A small image embedding model, trained from scratch: depths [3, 3, 8, 3].
Rows from block 11 of a small image embedding model, named by matrix and row number. Rows with one number belong to one channel. Each number is 128 + 32 x the weight over its row's rms, rounded and kept within 0 to 255. All counts start at 0. Numbers have three digits each.
After each channel's rows are labels from the 100 images, of 14976, where the channel reaches its highest value: "strongest on" is what is common among them; "colour at peak" is the nearest of a few named colours to the mean colour under the peak. Only what is clearly more common there than usual is listed. The data: retinal OCT scans (Kermany 2017).
# convs1: grouped (4 groups) 3x3 conv (model.blocks.11.convs.1.weight, 288x72x3x3, each kernel summed), inputs within the group 0-71
# convs2: expand pointwise conv (model.blocks.11.convs.2.weight, 576x288x1x1, transposed), outputs 0-191

convs1.144:125134118100152131138102174106120135117144177108075154153114147155123097182142128114157101120211133162147126184154185086120165101117088084180109132103135077163148149196122137207073130165122151118162116137174147104082
convs2.144:088093107120103123119066110092099113181112114123104059101148092111153094098158099139102115132157117114188138119121092105091166104076079078084127099111113100166093131058050121140184111105134097130097133074196098139088163119104096119108077093160158130093155111119109133143086139166131096100092129130108165134128165128134109169165130102077194095106133069126093136115149158099124138117115117134090117108146154147079127154169112106144177130110108093079104244108108139147118126165110150116115141155130162117095176162122148073172107182094123081099088169114081124156117172118145099155
strongest on: finding: normal
colour at peak: grey

convs1.59:152130114126133146103133102107182075152120090154065180117088080150148157117148117144133111081122106163103088128103142206091136098150207121145124190115133116188112136098097123079133148138105131107193115108169142202122
convs2.59:144190120046099136137133134141125141124144085135129089113138091092120138121154147053099139132144161110139070147101141153087099110136233080086122071109126143097172113144127085072143094089103132129113120132115149166065117120095125069044115111045135118133129165123087108190148088139072149128090115112146180131150167172184158112103144137102107154160108035103139148153146140121146128104099119153087082061108145108142114114137153092117112151117131204127127118118091131119090130139085094093138135079146097097154165087157146167073150109106078147111123113116123121131129151211130101115
strongest on: finding: choroidal neovascularization
colour at peak: grey

convs1.187:136149119090184176121109140102100087079134205093109124173117123086155161198149116143178117134188111102101155164162186097126117125151134113133092130152131123151181174161073078159114151156135141104147146199119115117090
convs2.187:104119109139136138124126177113105109171101097130098135174087104182080101147167106108187074177182185140218158169082136095118173077121115111066124064117119132197088146092137179127151061150158097109152127160129113132053137123099129128090125113151137098140107157157101109118072146135119136181189135065167145135129197152151177115173127077071171072132123068117094102112137143157116136160148133143128125141105161146089121080104122114131104103138066082098142165134097101174172193137063155112111165126155139195111158148134105098165086151163148110087139156120125120143089128108128179143
strongest on: finding: normal
colour at peak: grey

convs1.37:137138111140134114189133147179117165127125132145202140157085145142130136059190057131095104190165137088149116124117164146136156156147129151165142095093131063135162159140174158148124050099141141140130159161109194109128
convs2.37:141139131136139092143158146155143083145087082123102116147092176071169113138187138101130143197139103137138137105124120103123073152100141112117117134050164128096137142081105108181146136111106132080152140129215125127093167130162121080154144080130108140152149112106096188138032122141136154114118131089131098118079177088095095124133159070142106062123115137101158177128108132183072147128096149147079127147103132129082126129132111145153091093097164109145175132093135127144124189105146134145162174165147105175115095096118105109161101143128090096143150130118132187080150131154097060119
strongest on: finding: normal
colour at peak: grey

convs1.89:117120127067117122116164184168172163134114158140172077156134140077141102092134137124041187112144127187117156159102156110171130149143160162130163104148128141184169110159129146134137147145072131153094167076063121173145
convs2.89:204126100142161094096153058185115168114142112152116114146171137118144129118119094195144169131105044166083218160117156134136153154133103159117109141110143078134175131099152106193120097128141168197130124165134131177095136130170080171117126170172090140136106166101174089144154114103148100191103136132164106135156157121158141128178084181139107154075132090128152201169158098116122076112170175138145135106128172215170104230187090197100112133140163175137095087139101134129127144068141135142144147126144176101082129120142109189139157154052161158128188130128122088069150181039113137083
strongest on: finding: choroidal neovascularization
colour at peak: grey

convs1.155:123115177131107097167151106149149083099124095124111124145097105119125156055131201173095164174092132116210143121116082140147151095171124164097169136112149145066106108115095194117119110106156132153206117103149112109172
convs2.155:148161111149090146119108077123122098148094152123159104124083130092171122115115092144093119121127087179087097182076132130153120163135079030200178092066108092108138092135091130168145105187168110111130169089069165135168074043112127108129091157114150100161127156109120098091144140142145120134114150075141124105135115133226096157083161133122134133118117145058180099142071126176078089157127200146095118151072095117156129113100095142120107167118122081117114113132127112115025100159106145108150101157100117141157081108087124139153148102132111156107123108148099172085103061194129128183
strongest on: finding: choroidal neovascularization
colour at peak: grey

convs1.26:116128131104144104112172201153158107131149148153167159142128096111132090165200082097127143113145176168163159153117068145102183161118145184160124107085130091116133161136144147083091057107148216137104127138122156097112
convs2.26:129062138108091095061111183079155087154115116098175141138152071132157102063124164091165115103146107149128097102113104171119143109181134114147093110122102150125160109173130154122176107169074122130089106117192150114121132123138095116120105154095086083066042138154110151141094118122177179159137125116105166158200142128076142130121117109145103098153076086145150129157104092099110051187101115154123115215111120161118148103132121133164117115158155135125162122122048170135149139151158147137168112194186124118081164140192127101114103122053143138141187064161134127135237109133127151113
strongest on: finding: normal
colour at peak: grey

convs1.160:180063158145130113118187125131127091105145118144086150127167034119120089101156160152112187150108076112190111126104101092118112112130158178107126126107120186123118090157141185142148137170177148090146075138141083126164
convs2.160:110106076129064040110087093141131151165127160175090147154144123101155141137122110143141093114091077090120124157090100147172143145184168141109157168077158071128075136109118096142114116161098166079093108048107160118072097117085093129138128092142118089170119133103103125115092129138195117089133104092155104117129153114172097145157071168143044086097116102113125110135095151137110132132126157164158003126141111112206129148116092092144131089124140090166097056095111134170107155100108125130169167151061127136179111138103199116162176115102111152084156128123106127091094093175091154153
strongest on: finding: choroidal neovascularization
colour at peak: grey

convs1.139:211112114085158135145202143150150150117188127119165099170169098085151128144083186109109124124175151121116094107103124143126128201136139148168158133131134149162092123101127183195144096143071102161108135066124114155119
convs2.139:134144127155126093159160151154148113157153157135103095158060162076127178110175106146113094065106139149087152156165188112124138118073090158205126132075099092049127130116197124137154066103128053098135186105155103148169145156136146103116140091111098096115109109147110124129095098125132161178150163074127097153132129123149125192119104119142085169117132077072126138129112137135103106135137146180136125089132175163120106142096129170144037133120097112131158132133111093090089113125156142116103124206098131164127156127119118128143105085136094116167161182131096098113187168120183122164
strongest on: finding: normal
colour at peak: grey

convs1.33:154149109161125094141187163169160108132182147174140153128103136079119120078142100140109093164156187111111137188097113161102185128132145167138106119067131064159136165110142171095128079113108196098133160184123136151082
convs2.33:065147088063155166137171041130132127123155118122108136147170122139097086107155161063139075148142125110168108142138157103121134119120137117128150138155120150088106134068209110138140113109124139120160170160089101101142097151127180140107107188127125183113118179150090159134141147086106125134156057106159114128097142127090125127130162101092169077180083114130185050116082144129055115093116165091101126148115118184084157091116070174157135136101122036101101177107125111122093177122081116090148144141079120124127113162096120131171139093114095129159092099135119187110144117088121121167
strongest on: finding: normal
colour at peak: grey

convs1.176:126191129098138093106116098129146118137106098179136167081159180208133134111093163129106165143134150144119140135140124139148159126159198135097098097197144152087125132112132093109133155153205141222122113124171133171172
convs2.176:128100119148079182166195059170163101106115096103150075103177083079139121111106133110108137051153149149153084154154128100158079158133122154103129152137099114092127109158073109143167215104189118091112158117080148135135186127066152148118127121125128108147155090150076130154131064150117155082087066104125140108106153118130137122158092155098085072135087155082173072156101102120118150136076101159138170162177087145131111088158164157127076124149068130154165118162059038068086166120127099147109132124071091081059139095130138135073141116093160056158145128170092136148081068132140113155
strongest on: finding: choroidal neovascularization
colour at peak: grey

convs1.114:151151145092186135152143084168139141136143159108152151161182078091107125117120147134104089192157200138151087115152119136098150197160128105161108135123074202118117110124116168191127171100099078191083115134117127131121
convs2.114:078149129127139140142124140148136183169107089132121136148105108107146166142148091125156139085182091098154097184132111112081137181187139102157103093084162097141168077129112124160118074167112137044182131177156152147073128100163099155149221113123072109134099180122094090165095156150115113066140134176130088079115163151164134120141163106112136116158104111137141118100086129146089127150100122111137167142148112116104130148139132098056130148150179105106100169116143062063141142128129112182183128179167157136080147157065157145073099116069125073177142143128080163163120138101141165138
strongest on: finding: normal
colour at peak: grey

convs1.229:215114195143129098136122127110166143129102152130129126105125155150149120092127083106051136157106097080112166154107105136108108156167161145180132104102130109097136098206192073132099123093098171084178102142135162167122
convs2.229:137153122178117115087093081114150123112131110150135112093145127101112055078149135116192105117132144243174167140120136121081127152033107147155116120118122149098126155132095124141131077059176040107139147050100137131112151115084126099097160152080102107095089128139144114107129070161202112107158100089067129127101126129118099133091147092132032126125104110169122103169149096101118111143078158099148121182136117112087107137138158055092151227104107139160118085178142081165122173148139101150112097151148096130112136157185047105156132120113106171130125066107115143071127091151147123074
strongest on: finding: choroidal neovascularization
colour at peak: grey

convs1.6:165152137149081168087134079137089201135092110095111119146134121117144180109150114168144173137154131135181152224169142149194133171140130155135135136163098079154148104103102088133130140172192097151121122148153181113157
convs2.6:104135093142110119100066125061056130116102113193137135103159128093142108145140104089116183126141104145138113160161138135178084108096138131099162101113144131083129155087082162087069182134172136146039146191092104081164156112116168145098159142147154113226090109062155122134143105127184120118075120095122089133117108076206112158118129130123129118123114131077149097152118099140133140148134154087114095140082165136142145167155175165135070110154125167114147115128079118127071120122129192132158133061138060153138097145125122068106124119129149131184129138148084086081110116123114124121
strongest on: finding: choroidal neovascularization
colour at peak: grey

convs1.49:116135096089126114142196200144176139116137130135159141153105144141104125089180055120130150147127179145096121143161115133123152144113111174170104128101160038106135139134139243115134086121111137129117151185121153129170
convs2.49:130128090135117098108128169108132082089151131102135130177134194104129164146150158105145048158179097162097091200104168044133108123130085116144116143119123064123089108124046059088117140153111146159203142131123059098141177142150170145145149151174124110107102100129192105035117123130131204121111115148132063154068133142096095135141156094149153110178078125138160182106149158101092088121104142143100185099120111195110163121080111132187120127097140080111095154141190086109142152125184139141168141137134112133136100161091140096101077152135114089146142116144153147099155127133094092074
strongest on: finding: normal
colour at peak: grey

convs1.7:093095163118145063122112081164117117109145152181127114153188095129072102124190106070151110147095101159167159165071078149114163102126131102147109112133133094108179169148124104113123092098101171155119155131098203090162
convs2.7:157105113151220133096077138099144133090175088112186080129121184096133128129155165042090147109149096096159058174155101106095101195134123152168117101107140064095223134151146154123132130124120090144213134120127126096096149173184171124083163145150143085162091123162129167079099137129138153149116079096141136125149092157138101129126152111154149113095149087129109137080157053202164102083111173094057131132117178130185102102097138117173119079159140140179111088115112153168034108116135135073120087229095149108151141075105053101128169130121044173121115129108136157134102116075127118174
strongest on: finding: normal
colour at peak: grey

convs1.121:121107173109120066156110165181092135174080174188120105112137153169134117128105101132060163114110105137090131138147222157179098162138101156116150142134156126159191153108108102136126141140114116087118134093163087119199
convs2.121:177070130190152088152128119182158092167200120128138121123130168136105148107138105170146142137071130175126050124096099180116136092140085194133116132153139139142115183132142129141143109090078133073158152082138149163160152116091163179142099108130119145086048161062132134132129105142101106164152154102108034135161177125140114152135135127129213218075183183109157164125097204165081161157120147132105118127164086153177134161087145169086135151139137109053018122080121082106078108100131116115158149120100123116105097152162118142094113117111161103055163133122121082082135126134086114087
strongest on: finding: choroidal neovascularization
colour at peak: grey

convs1.11:072108115094162116148152149181072127125125148185183154144115122148093116136194064136139084155131111125103123128107056159137166112107135109177131107100124072165184121144135117148103129105099172144118164137127227089121
convs2.11:126107116160101179129099087095110091093147151122115090066070152175156149100162141104121080163172150156102140136101143136082141130126132138145093145178058074128151110111195167165156109126112158118125105136116167106054100142108000135097097111111122093070145142115156160101096174125113194159109141112082166155154097100033123121096158137135130140128121116124101150134135137073147140109142108120085193165153135143090093058118122084143130131125127117156139153079132146155118064142175069130124131155109169120073139111138151085135126113100139183144069116077140155160157094135096100124
strongest on: finding: normal
colour at peak: grey

convs1.129:147168090108111173157159082076170154113129133093167072154198125093134168087113152099121101138199176093147125110122122132088092128151202118171089174124147183122144147119129181132096138128145112116115132155111204112137
convs2.129:126175121165114179091130185112101145126109184131117130164117084125150128146141139131139111033150095122109136084171131155154148100131090088128043126144084127124068143078098109122076118108101118116146125065175094077161114090161155051113100117107133106084123059141096131152136130128153144125155066087128148106127148170099134144095117125109068178145114085102154167076105150116110107186137118085162145124103109175129152117120118130110092106181098152147128110152175136174192102122107082163149138134178138094108149207123086112086131131158090156167194139176111021137187193112168120164
strongest on: finding: normal
colour at peak: grey

convs1.154:165103166103133104204149110120130104142119125166086178150143107167159147108110160134090083193134154189182151121115111110155098112155103145098141139168142145121101094138142178131074127160212157127139077111186156119072
convs2.154:160114143089139122120130099104102162159136098084076100119136050125149130108103177168175144111151229164164090116107072098154080106091064119116171096049182140161118117110098075107169148120058145123120106128136072135132114132111144142090153155162123144134091198139178082090095186139188110098167152126157131118091110154104135134093111173126183129109148207119144137100045121131089115126082142129091108144093137098186160113142137141160156140155108179139120163116107105108121166136171081083088138068137155138129126039121224140097159208158199128099112084139152132120141106146097118151
strongest on: finding: choroidal neovascularization
colour at peak: grey

convs1.238:127094099186164173101094130145087123106163118164120123187118157176089130108143142105148128148087173195099101161105183162170152180139099094163083123097152137155145060143104171101132109138208099134169115136137121132093
convs2.238:079124143201123159136135159113128120153163101188133128144152134118167124087167156106122156135115116078123149126140152130133154139085141098168124166140140093228087135139130128090114100138096127149093196202166116167078105107192119144168136199111095127108180157114088143135068116134142175143130103053151095087118136098137142033101075166120144108135151123114151102155093162088128093155157089123154142099154118141099134109153077160122137097084135086119155113066131167128122099146045133155124104177092144136123128106150104088222137144081145142142147138059166152156136139199176128072
strongest on: finding: normal
colour at peak: grey

convs1.193:132168154132149131161161124095123112084116165103177122111167084165199102152137164170108163150091125161135132138120093168148154103148143122136181131106200088095077093128140176146184157156195093169176103159120118155167
convs2.193:105160125088131149107103131135119123097160110157169124111168097081111128084104119120155084084107199097170107068135095142175108163122152101105129140120108133140109159175141144112049182132183145126124159121101127142125104109073120145104106163151135132087115092174119112214134126131104184110098109132154136134142124095105241138155134110155084094135106169093173176135105158135083152122160152135121099150144145107133152071101148130117120180065050121151126061085114117135144069114046143123164104145142142105101086127102098097134096129130145133136073125168165099113154117110124174117
strongest on: finding: choroidal neovascularization
colour at peak: grey

convs1.282:156113135129100109180178119128137159164109095168163116107139117138139127132145120100149126158105099104116188093217108129172159137114145100217168096170090142141130073111089117152046110102123160126145164150172139070108
convs2.282:144058135131102093080127118116136117168101134091116136154139097132140124140101155118106127157106101067151146155116142142116158106121127113127112175149180126099104100077093113063109124106087122169116093132185124143168142129149112073064170130116144171157129135178069114187126073117083089166105125151181157174126086090087124138093141141112141159091180159096150153110169151130097128142143097114145114090087122096078094109180169174127111102122147206171093134169106109152114127127139166153065135150154117094106151192164170098141163199105142133132134103051119138080138114192134124128
strongest on: finding: choroidal neovascularization
colour at peak: grey

convs1.264:144082153173093113186170090108161105157141159139124140157201151129168136130119097117161169115130134130118149114124113124143145104130166136202102085132087122103100190143112127169127195125098128171172237127161156143118
convs2.264:115144084147123134128095076124064147104127126171151090113084120121135189122116136111106167088129089236090139142138182122170167143094169187098124094095163163128103159144079120091108135146132158149138088207103113126155132100125110074147147106103148144132190157168118144142103085153096119113142100135178110179096156073151090123118113181165135108165133095173142096141163098131179185126127137155140181174137130154140092109135137123081100193103102098159109085116095097138113109128100125107125097115136093143140154215084076127200188126135137140140103146139164108135123163174077104087
strongest on: finding: choroidal neovascularization
colour at peak: grey

convs1.120:143162090146155176167191157126157141131171128135139065166156138046124155151092168132112101151156099125140124141083077108095112153098196084185126153177126119112113074130189177162125113139090108158148131136147134159102
convs2.120:115183161135130107061179103102132123132103059089090072159082107166159145114130125181120078124136125133179141197095134114121113156174119097151138120174147118142106077145136115136168094161107057126118134146121128187151192064112175108126117126110066127146118153147089125139102099129186159175134087117140134122104136079158105085070082061037133150115127098081123124089104105122123108174078197116100140142123085110156181073098148126112135154127111074119137115121179064134142107146085113152112139181104105125124162120139127189145063081137085078142158158103132106130164114080123134133
strongest on: finding: normal
colour at peak: grey

convs1.98:133156079136128139154173116129161111107129130083152094120175145091104173142132165139086113173219201101125091203099068083135081154158154113128140130140106169105142106107174182148116116159129129114169145122096175128097
convs2.98:111166130149145125112127133155121080140108134109172133169122060125112068104176097145191113049110143154086100164116134094123167119149102152129128111125082148082161128127102079153147140109140081154127153089139105136181126100130157107141112161133098144140114100146088127141084149108104156167137140113132141105127113201097156143134117151114111134142136136155135207102108132142068138114122128148142107174103170150113132084116044126104140137145134109129139132113157058134129134167053164186160103074182130152141123139130056088178088163123136114118076159130078116174099135152149101144
strongest on: finding: normal
colour at peak: grey

convs1.199:117102116186162144134120137134146168111138177079170143139126133102095075153108102136132096144170118146070150165206143157150116095180123116148090120170112151137174193173060133153092141104121188142121137166171122138066
convs2.199:137109155146105068126127157103069119166135130077103119176124165180132080112128132079093110160176141113118148161068111095151115132134107134129136150150087107207077185106140177163151117123142154118140151136103130119102121136143125116142162151133125113144150177079134092139126106171175158080113123110129161121103078140146145103153116143097104102109103177127139157155134087112134140125125137115058095142128187161131135077144071119087117078148149139156154087127108148181136117103122158140125113123134158148134161149147057117110079141061098095158110132135221097104112122112202155115
strongest on: finding: normal
colour at peak: grey

convs1.278:133050122197130147138125175145151100084115220097070120132131109146128120127110161094167129094111134116126099159096135187105104163121153137085161157086162157167139154114171149115148132177157115201070131156116125093111
convs2.278:198186141095126121125110082156083103097144160127147102093114127140145110112148176090131118171109123166145116119118139115122126131131146140129099101117094104106173152138099155156111135121122136149070125097131123173122122153124148189090156143125081162101128102166103141086121129091187113111124158114102107122115117117195162133135163059159165194083067095088082174138092170146072139158117114108091150134096131139133225141117112143073138075108117156138164116075200098123214087135147187156108040106114114168095074176176084096145112138092072130117128101103124163173144206099124176129
strongest on: finding: normal
colour at peak: grey

convs1.2:115126101122211123148133138178094088097156123183139146164144166121129111093166071127102062152173121125163148171101113134114193161119114126169140098121123121143141177081141106109092145111104182077147199097141169080114
convs2.2:091130122092196127158096136152142090132031114162122109152076134140144170164147118117178138082184109176159161124189113139074162087141077155171151129117094103059123073137110155126121119130101118087105085052165073111057109093143057091121168192122153044041169107113139165141129141097157161120118084123173115128126120120099135184163121125144168173131135122154084148138106135106093101133182078132086144157068138149139090092134074109109107101053118079098129122085158151078115146094111162135102156157082154059161121174177146103126128102143123142143085111153096142078201107135106140156
strongest on: finding: normal
colour at peak: grey

convs1.66:144133159121116147097098114126172125153136165134113113168159178156149133115128165143202146150121075187122173091203081190120113163127201097144158135110156120137127103078151117160123159107145132136168136121145039181116
convs2.66:148108145104106122123100110125161083136127143150128114087093120147123184082113147174131080111110139168093136148067075142080102138092166115097142150073064160134125100082073137092104184095161164133111041058121098143106179106118163182123102121120110129133095099175120108099182104083100107115156167172144147124151125155090137137087166141086109128122161104150192063081162123055118135124132097134149102107113178163135108062101183135153121184168077173135073136096118167157131130106102078108115127116056095119093136154113159132122126146142163157127100122132167112100129124179044102129
strongest on: finding: choroidal neovascularization
colour at peak: grey

convs1.90:182128062118204158179173097067182136153162091106161085116170131148106164173142133123089111137215115129092111153093119136113120126133176122171120159117106158129102101074155193174116111128113107139115125141120130156148
convs2.90:104149090096132142161180107114151092138108153108120125185096158113102114114091162082168098114173148100125087129084150079101170143139127097154081099120171081120077123132118175141120111118138096116168056115097114157160184137135094170158109189110090143151147141135117131105105150111191110153182105143151148104135150136143174113135153149110114174217110139109126197147124153093062094159157200192139140178120143120112174171080141119147165125130121117125192141114210118105128115162110081130089138134097133159158170175099111089096139094083114170169139148153142146154126161122145103145
strongest on: finding: normal
colour at peak: grey

convs1.99:108182073104135141141159094124202127137139122119150068202174137069137119144085177082102126165148163135118119146092101111143156153177167131207128144172134159150160142087179165145129096129073096133122106126126168136137
convs2.99:165125126121089126134137129173150170161147110125141141146153124148159138136082092142165067124143113176144111135131153152046181143140113088193126135098134176168132077163150212156137115092132118147159115117129108180144180064098108145114056132117086105154124148164112158141117139122124187138107101109115110133114158150142189185143164105090158139178096116136118119171148154149070107093178088149122128141070152137119124149139155138111181160165153081102177147131177130169121108127105136123107120170191147112108178118120088096095139112146127096192138106135110173172148091143144141125
strongest on: finding: normal
colour at peak: grey

convs1.64:112069119140111146137120127147112146091170198134164131113176146128072103145116154092120105145126147114086180069123106093135148107084067127116114070103168186071097141161129176122126116104103151106053135134074103080099
convs2.64:127140158074105201127114128084155087103137144117174209083171123125078144106143158083127092153093127154149114083086052131085107128112147138078161096166141124131113127164136102091127135135121054139200139113109135116151096099175117129140144070125161082231134128147152162104166112088120140140119165182137137149137206125109115063077108138109145137081112147130128029096160106131110147135112170148104089163099120146152117150124151167102114153093170094118128126135157113167139097179221104097069083136159171127150124131147148161133163054175182121182118083145147098099155136140152137164
strongest on: finding: normal
colour at peak: grey

convs1.174:120141151108155122102123151084073083077121176087095155132168120138157131151141136135126118115190113098122160150157179141118153125129100137215074106180083128171191179195113143172112135101124170129131120172160102145088
convs2.174:110201141160120117133171125100068163131143089118108135143111128085109132074197152085130105188167125071174108148188088087149143145109117149135121110135073103084109150115118185099159153098159151089149138087188087136102153086130111109150135170153131091149176113103173146159105126135106120122153085116104143109054149133145138093104147112115142102078093079070135108110062191095111068132039117084112156138103145100157207133167120141143110172140129095102161170126179091118155092144201143132105147184135108141077140171136086038124101216120101128084092165170070146118176131131148147113
strongest on: finding: normal
colour at peak: grey

convs1.143:129168143099131184158161102152128099153185092073145147149156057144123142161106158075138112173177143111108118100124102089112093157153157161172083178120141151093112115154113174172113064136145134148099135066076177116109
convs2.143:147139141093132173119184095107122140144117153120122082143142148083126104080128103195163119108148023056123155141141114111104119073133138089115110066057177100139094069105133067122192110115120082118081134120147083128135115147140093123144162167136123132121131109071106063137103156098127124083110176111152127091113115038103141114072123139098133158163181150091062154114097126143131091118170087073091113115132112095135161094089135058064093142141175156144113127136141070127149061144115096225172146164107141099142087140136102079119147085163090069136126194130059177093121185128162065086
strongest on: finding: normal
colour at peak: grey

convs1.224:175077142106121186188187106128167109082108125105113193118166147061154216159173138130112172120123130096111186126121117144167125128194138156130148096123111135133101101137128087129096161154133159113189131171135098112127
convs2.224:150075180109143143069117076115094089129098131150163110141117139158118138137087083187172113133149139172124117109161126104075217053099108174136104110197117048144131144100135094095051155143187156100127130157084136114127093174130129114093122129087114146102138104106154144188158069126117133049088121144185092113063166182079110098095110146146115151107105133150125123085111139166125081125143159164089163124113105071217134117153177162090107211108071166085124132132111122187077098163128159137144091106113145137135105120102171095155179117158148134090145133138065125088126113142112091094
strongest on: finding: choroidal neovascularization
colour at peak: grey

convs1.5:138169189153098195093121101123127152120174141138116125104145135152145143078140143148138159137134125130178111201156123125174168174166103155105190159165111151123091130147092067204126151134174109109115136084190176141163
convs2.5:128085079096060136113065151101112072178115153151146122093104109193106081162130100095146193113145143184151132071146124153134148138111124084118166116081053117098151170104116111157117107157170118145108092169073153139122133091097211102129100146138136127173200110145073058151109153169175074100092148093110124110129102086140097098128101119124145150143152148158086144170137140110141143147133113139093055137117141077175136106147112248101095108155177143129179123141112102097103123135109086111128117068127064125164101115167102144144108133153159162119134169121165132113112106162141100130
strongest on: finding: choroidal neovascularization
colour at peak: grey

convs1.273:142073143175179140110116150169077106110148052167091145216117175181153120151144141090135109087120169130134094160096124158104120183076135132130131177109131116153151107113132180107131149165194096130121102131117126178095
convs2.273:112147097141170097113180180167103129134155056117101181082098116105146129200137175121096141147138139132087143186115181128117132133084173135137179107131142151070165134137097191112104181123129101085074155120140051109083139176065083112139111111151138130136186103114118088080110093072179128147076197100062128129119146089146108172122133115086149173060117109111099135162157117111129155159166118095173186082112096153116166148120163112114088120067157101124154081056138143095132185108162159115089174047099115135070144148141141080134133186162088064104130154106089097148138128116183077181
strongest on: finding: normal
colour at peak: grey

convs1.94:109176114124159151161185125117118111137150147142157122139193113113124160150110144118073077146202178153121086187114092093076102158181155135088130179156109161125174090106139144204115177106160113162105158123116137153105
convs2.94:159131161107121100136177181135072103171145147151180103163183125151149119107168140098157113174072099117141121148087153117132118155153133155146154147134117149072120129145125119079114154114152119121158144163165146111057162109128092206131077149119136114211134136129170165130074141108101145148173117043151100199122093072123236084118144154110159187162150123106139194140152156157116120102181098153158121133115125105136161150138154133110131185173147111081080152101214106122147126165098182156136106185102083143094146140125185145129139171116165132083066108118154205161150126120147133131
strongest on: finding: normal
colour at peak: grey

convs1.109:152164113151133147124134136102120102106169131152175141120148120119142189205074174125111132141173119135147101138101135150100100170127136173127162183168173187098139145074158193169076134116107101134152123114126148044186
convs2.109:152137150101110162130127198168068096146154092178117147131114127155121121137155135131141109135102124120102090158197107120165140094122136097097015121160114133071103105072102159126107137067101133076134112131106097143080145136109140139122107211172151207193152092140143188136091111114205088153151171125183090145182152116134089140130129097101112172112142101127114118095118171125157104152172160110125074151146125131089099142111142131124130142088123191123127080113114149130146092115109111132136149117125178082066122124221133142105064164135133094130130194051187125092171163140118126118
strongest on: finding: normal
colour at peak: grey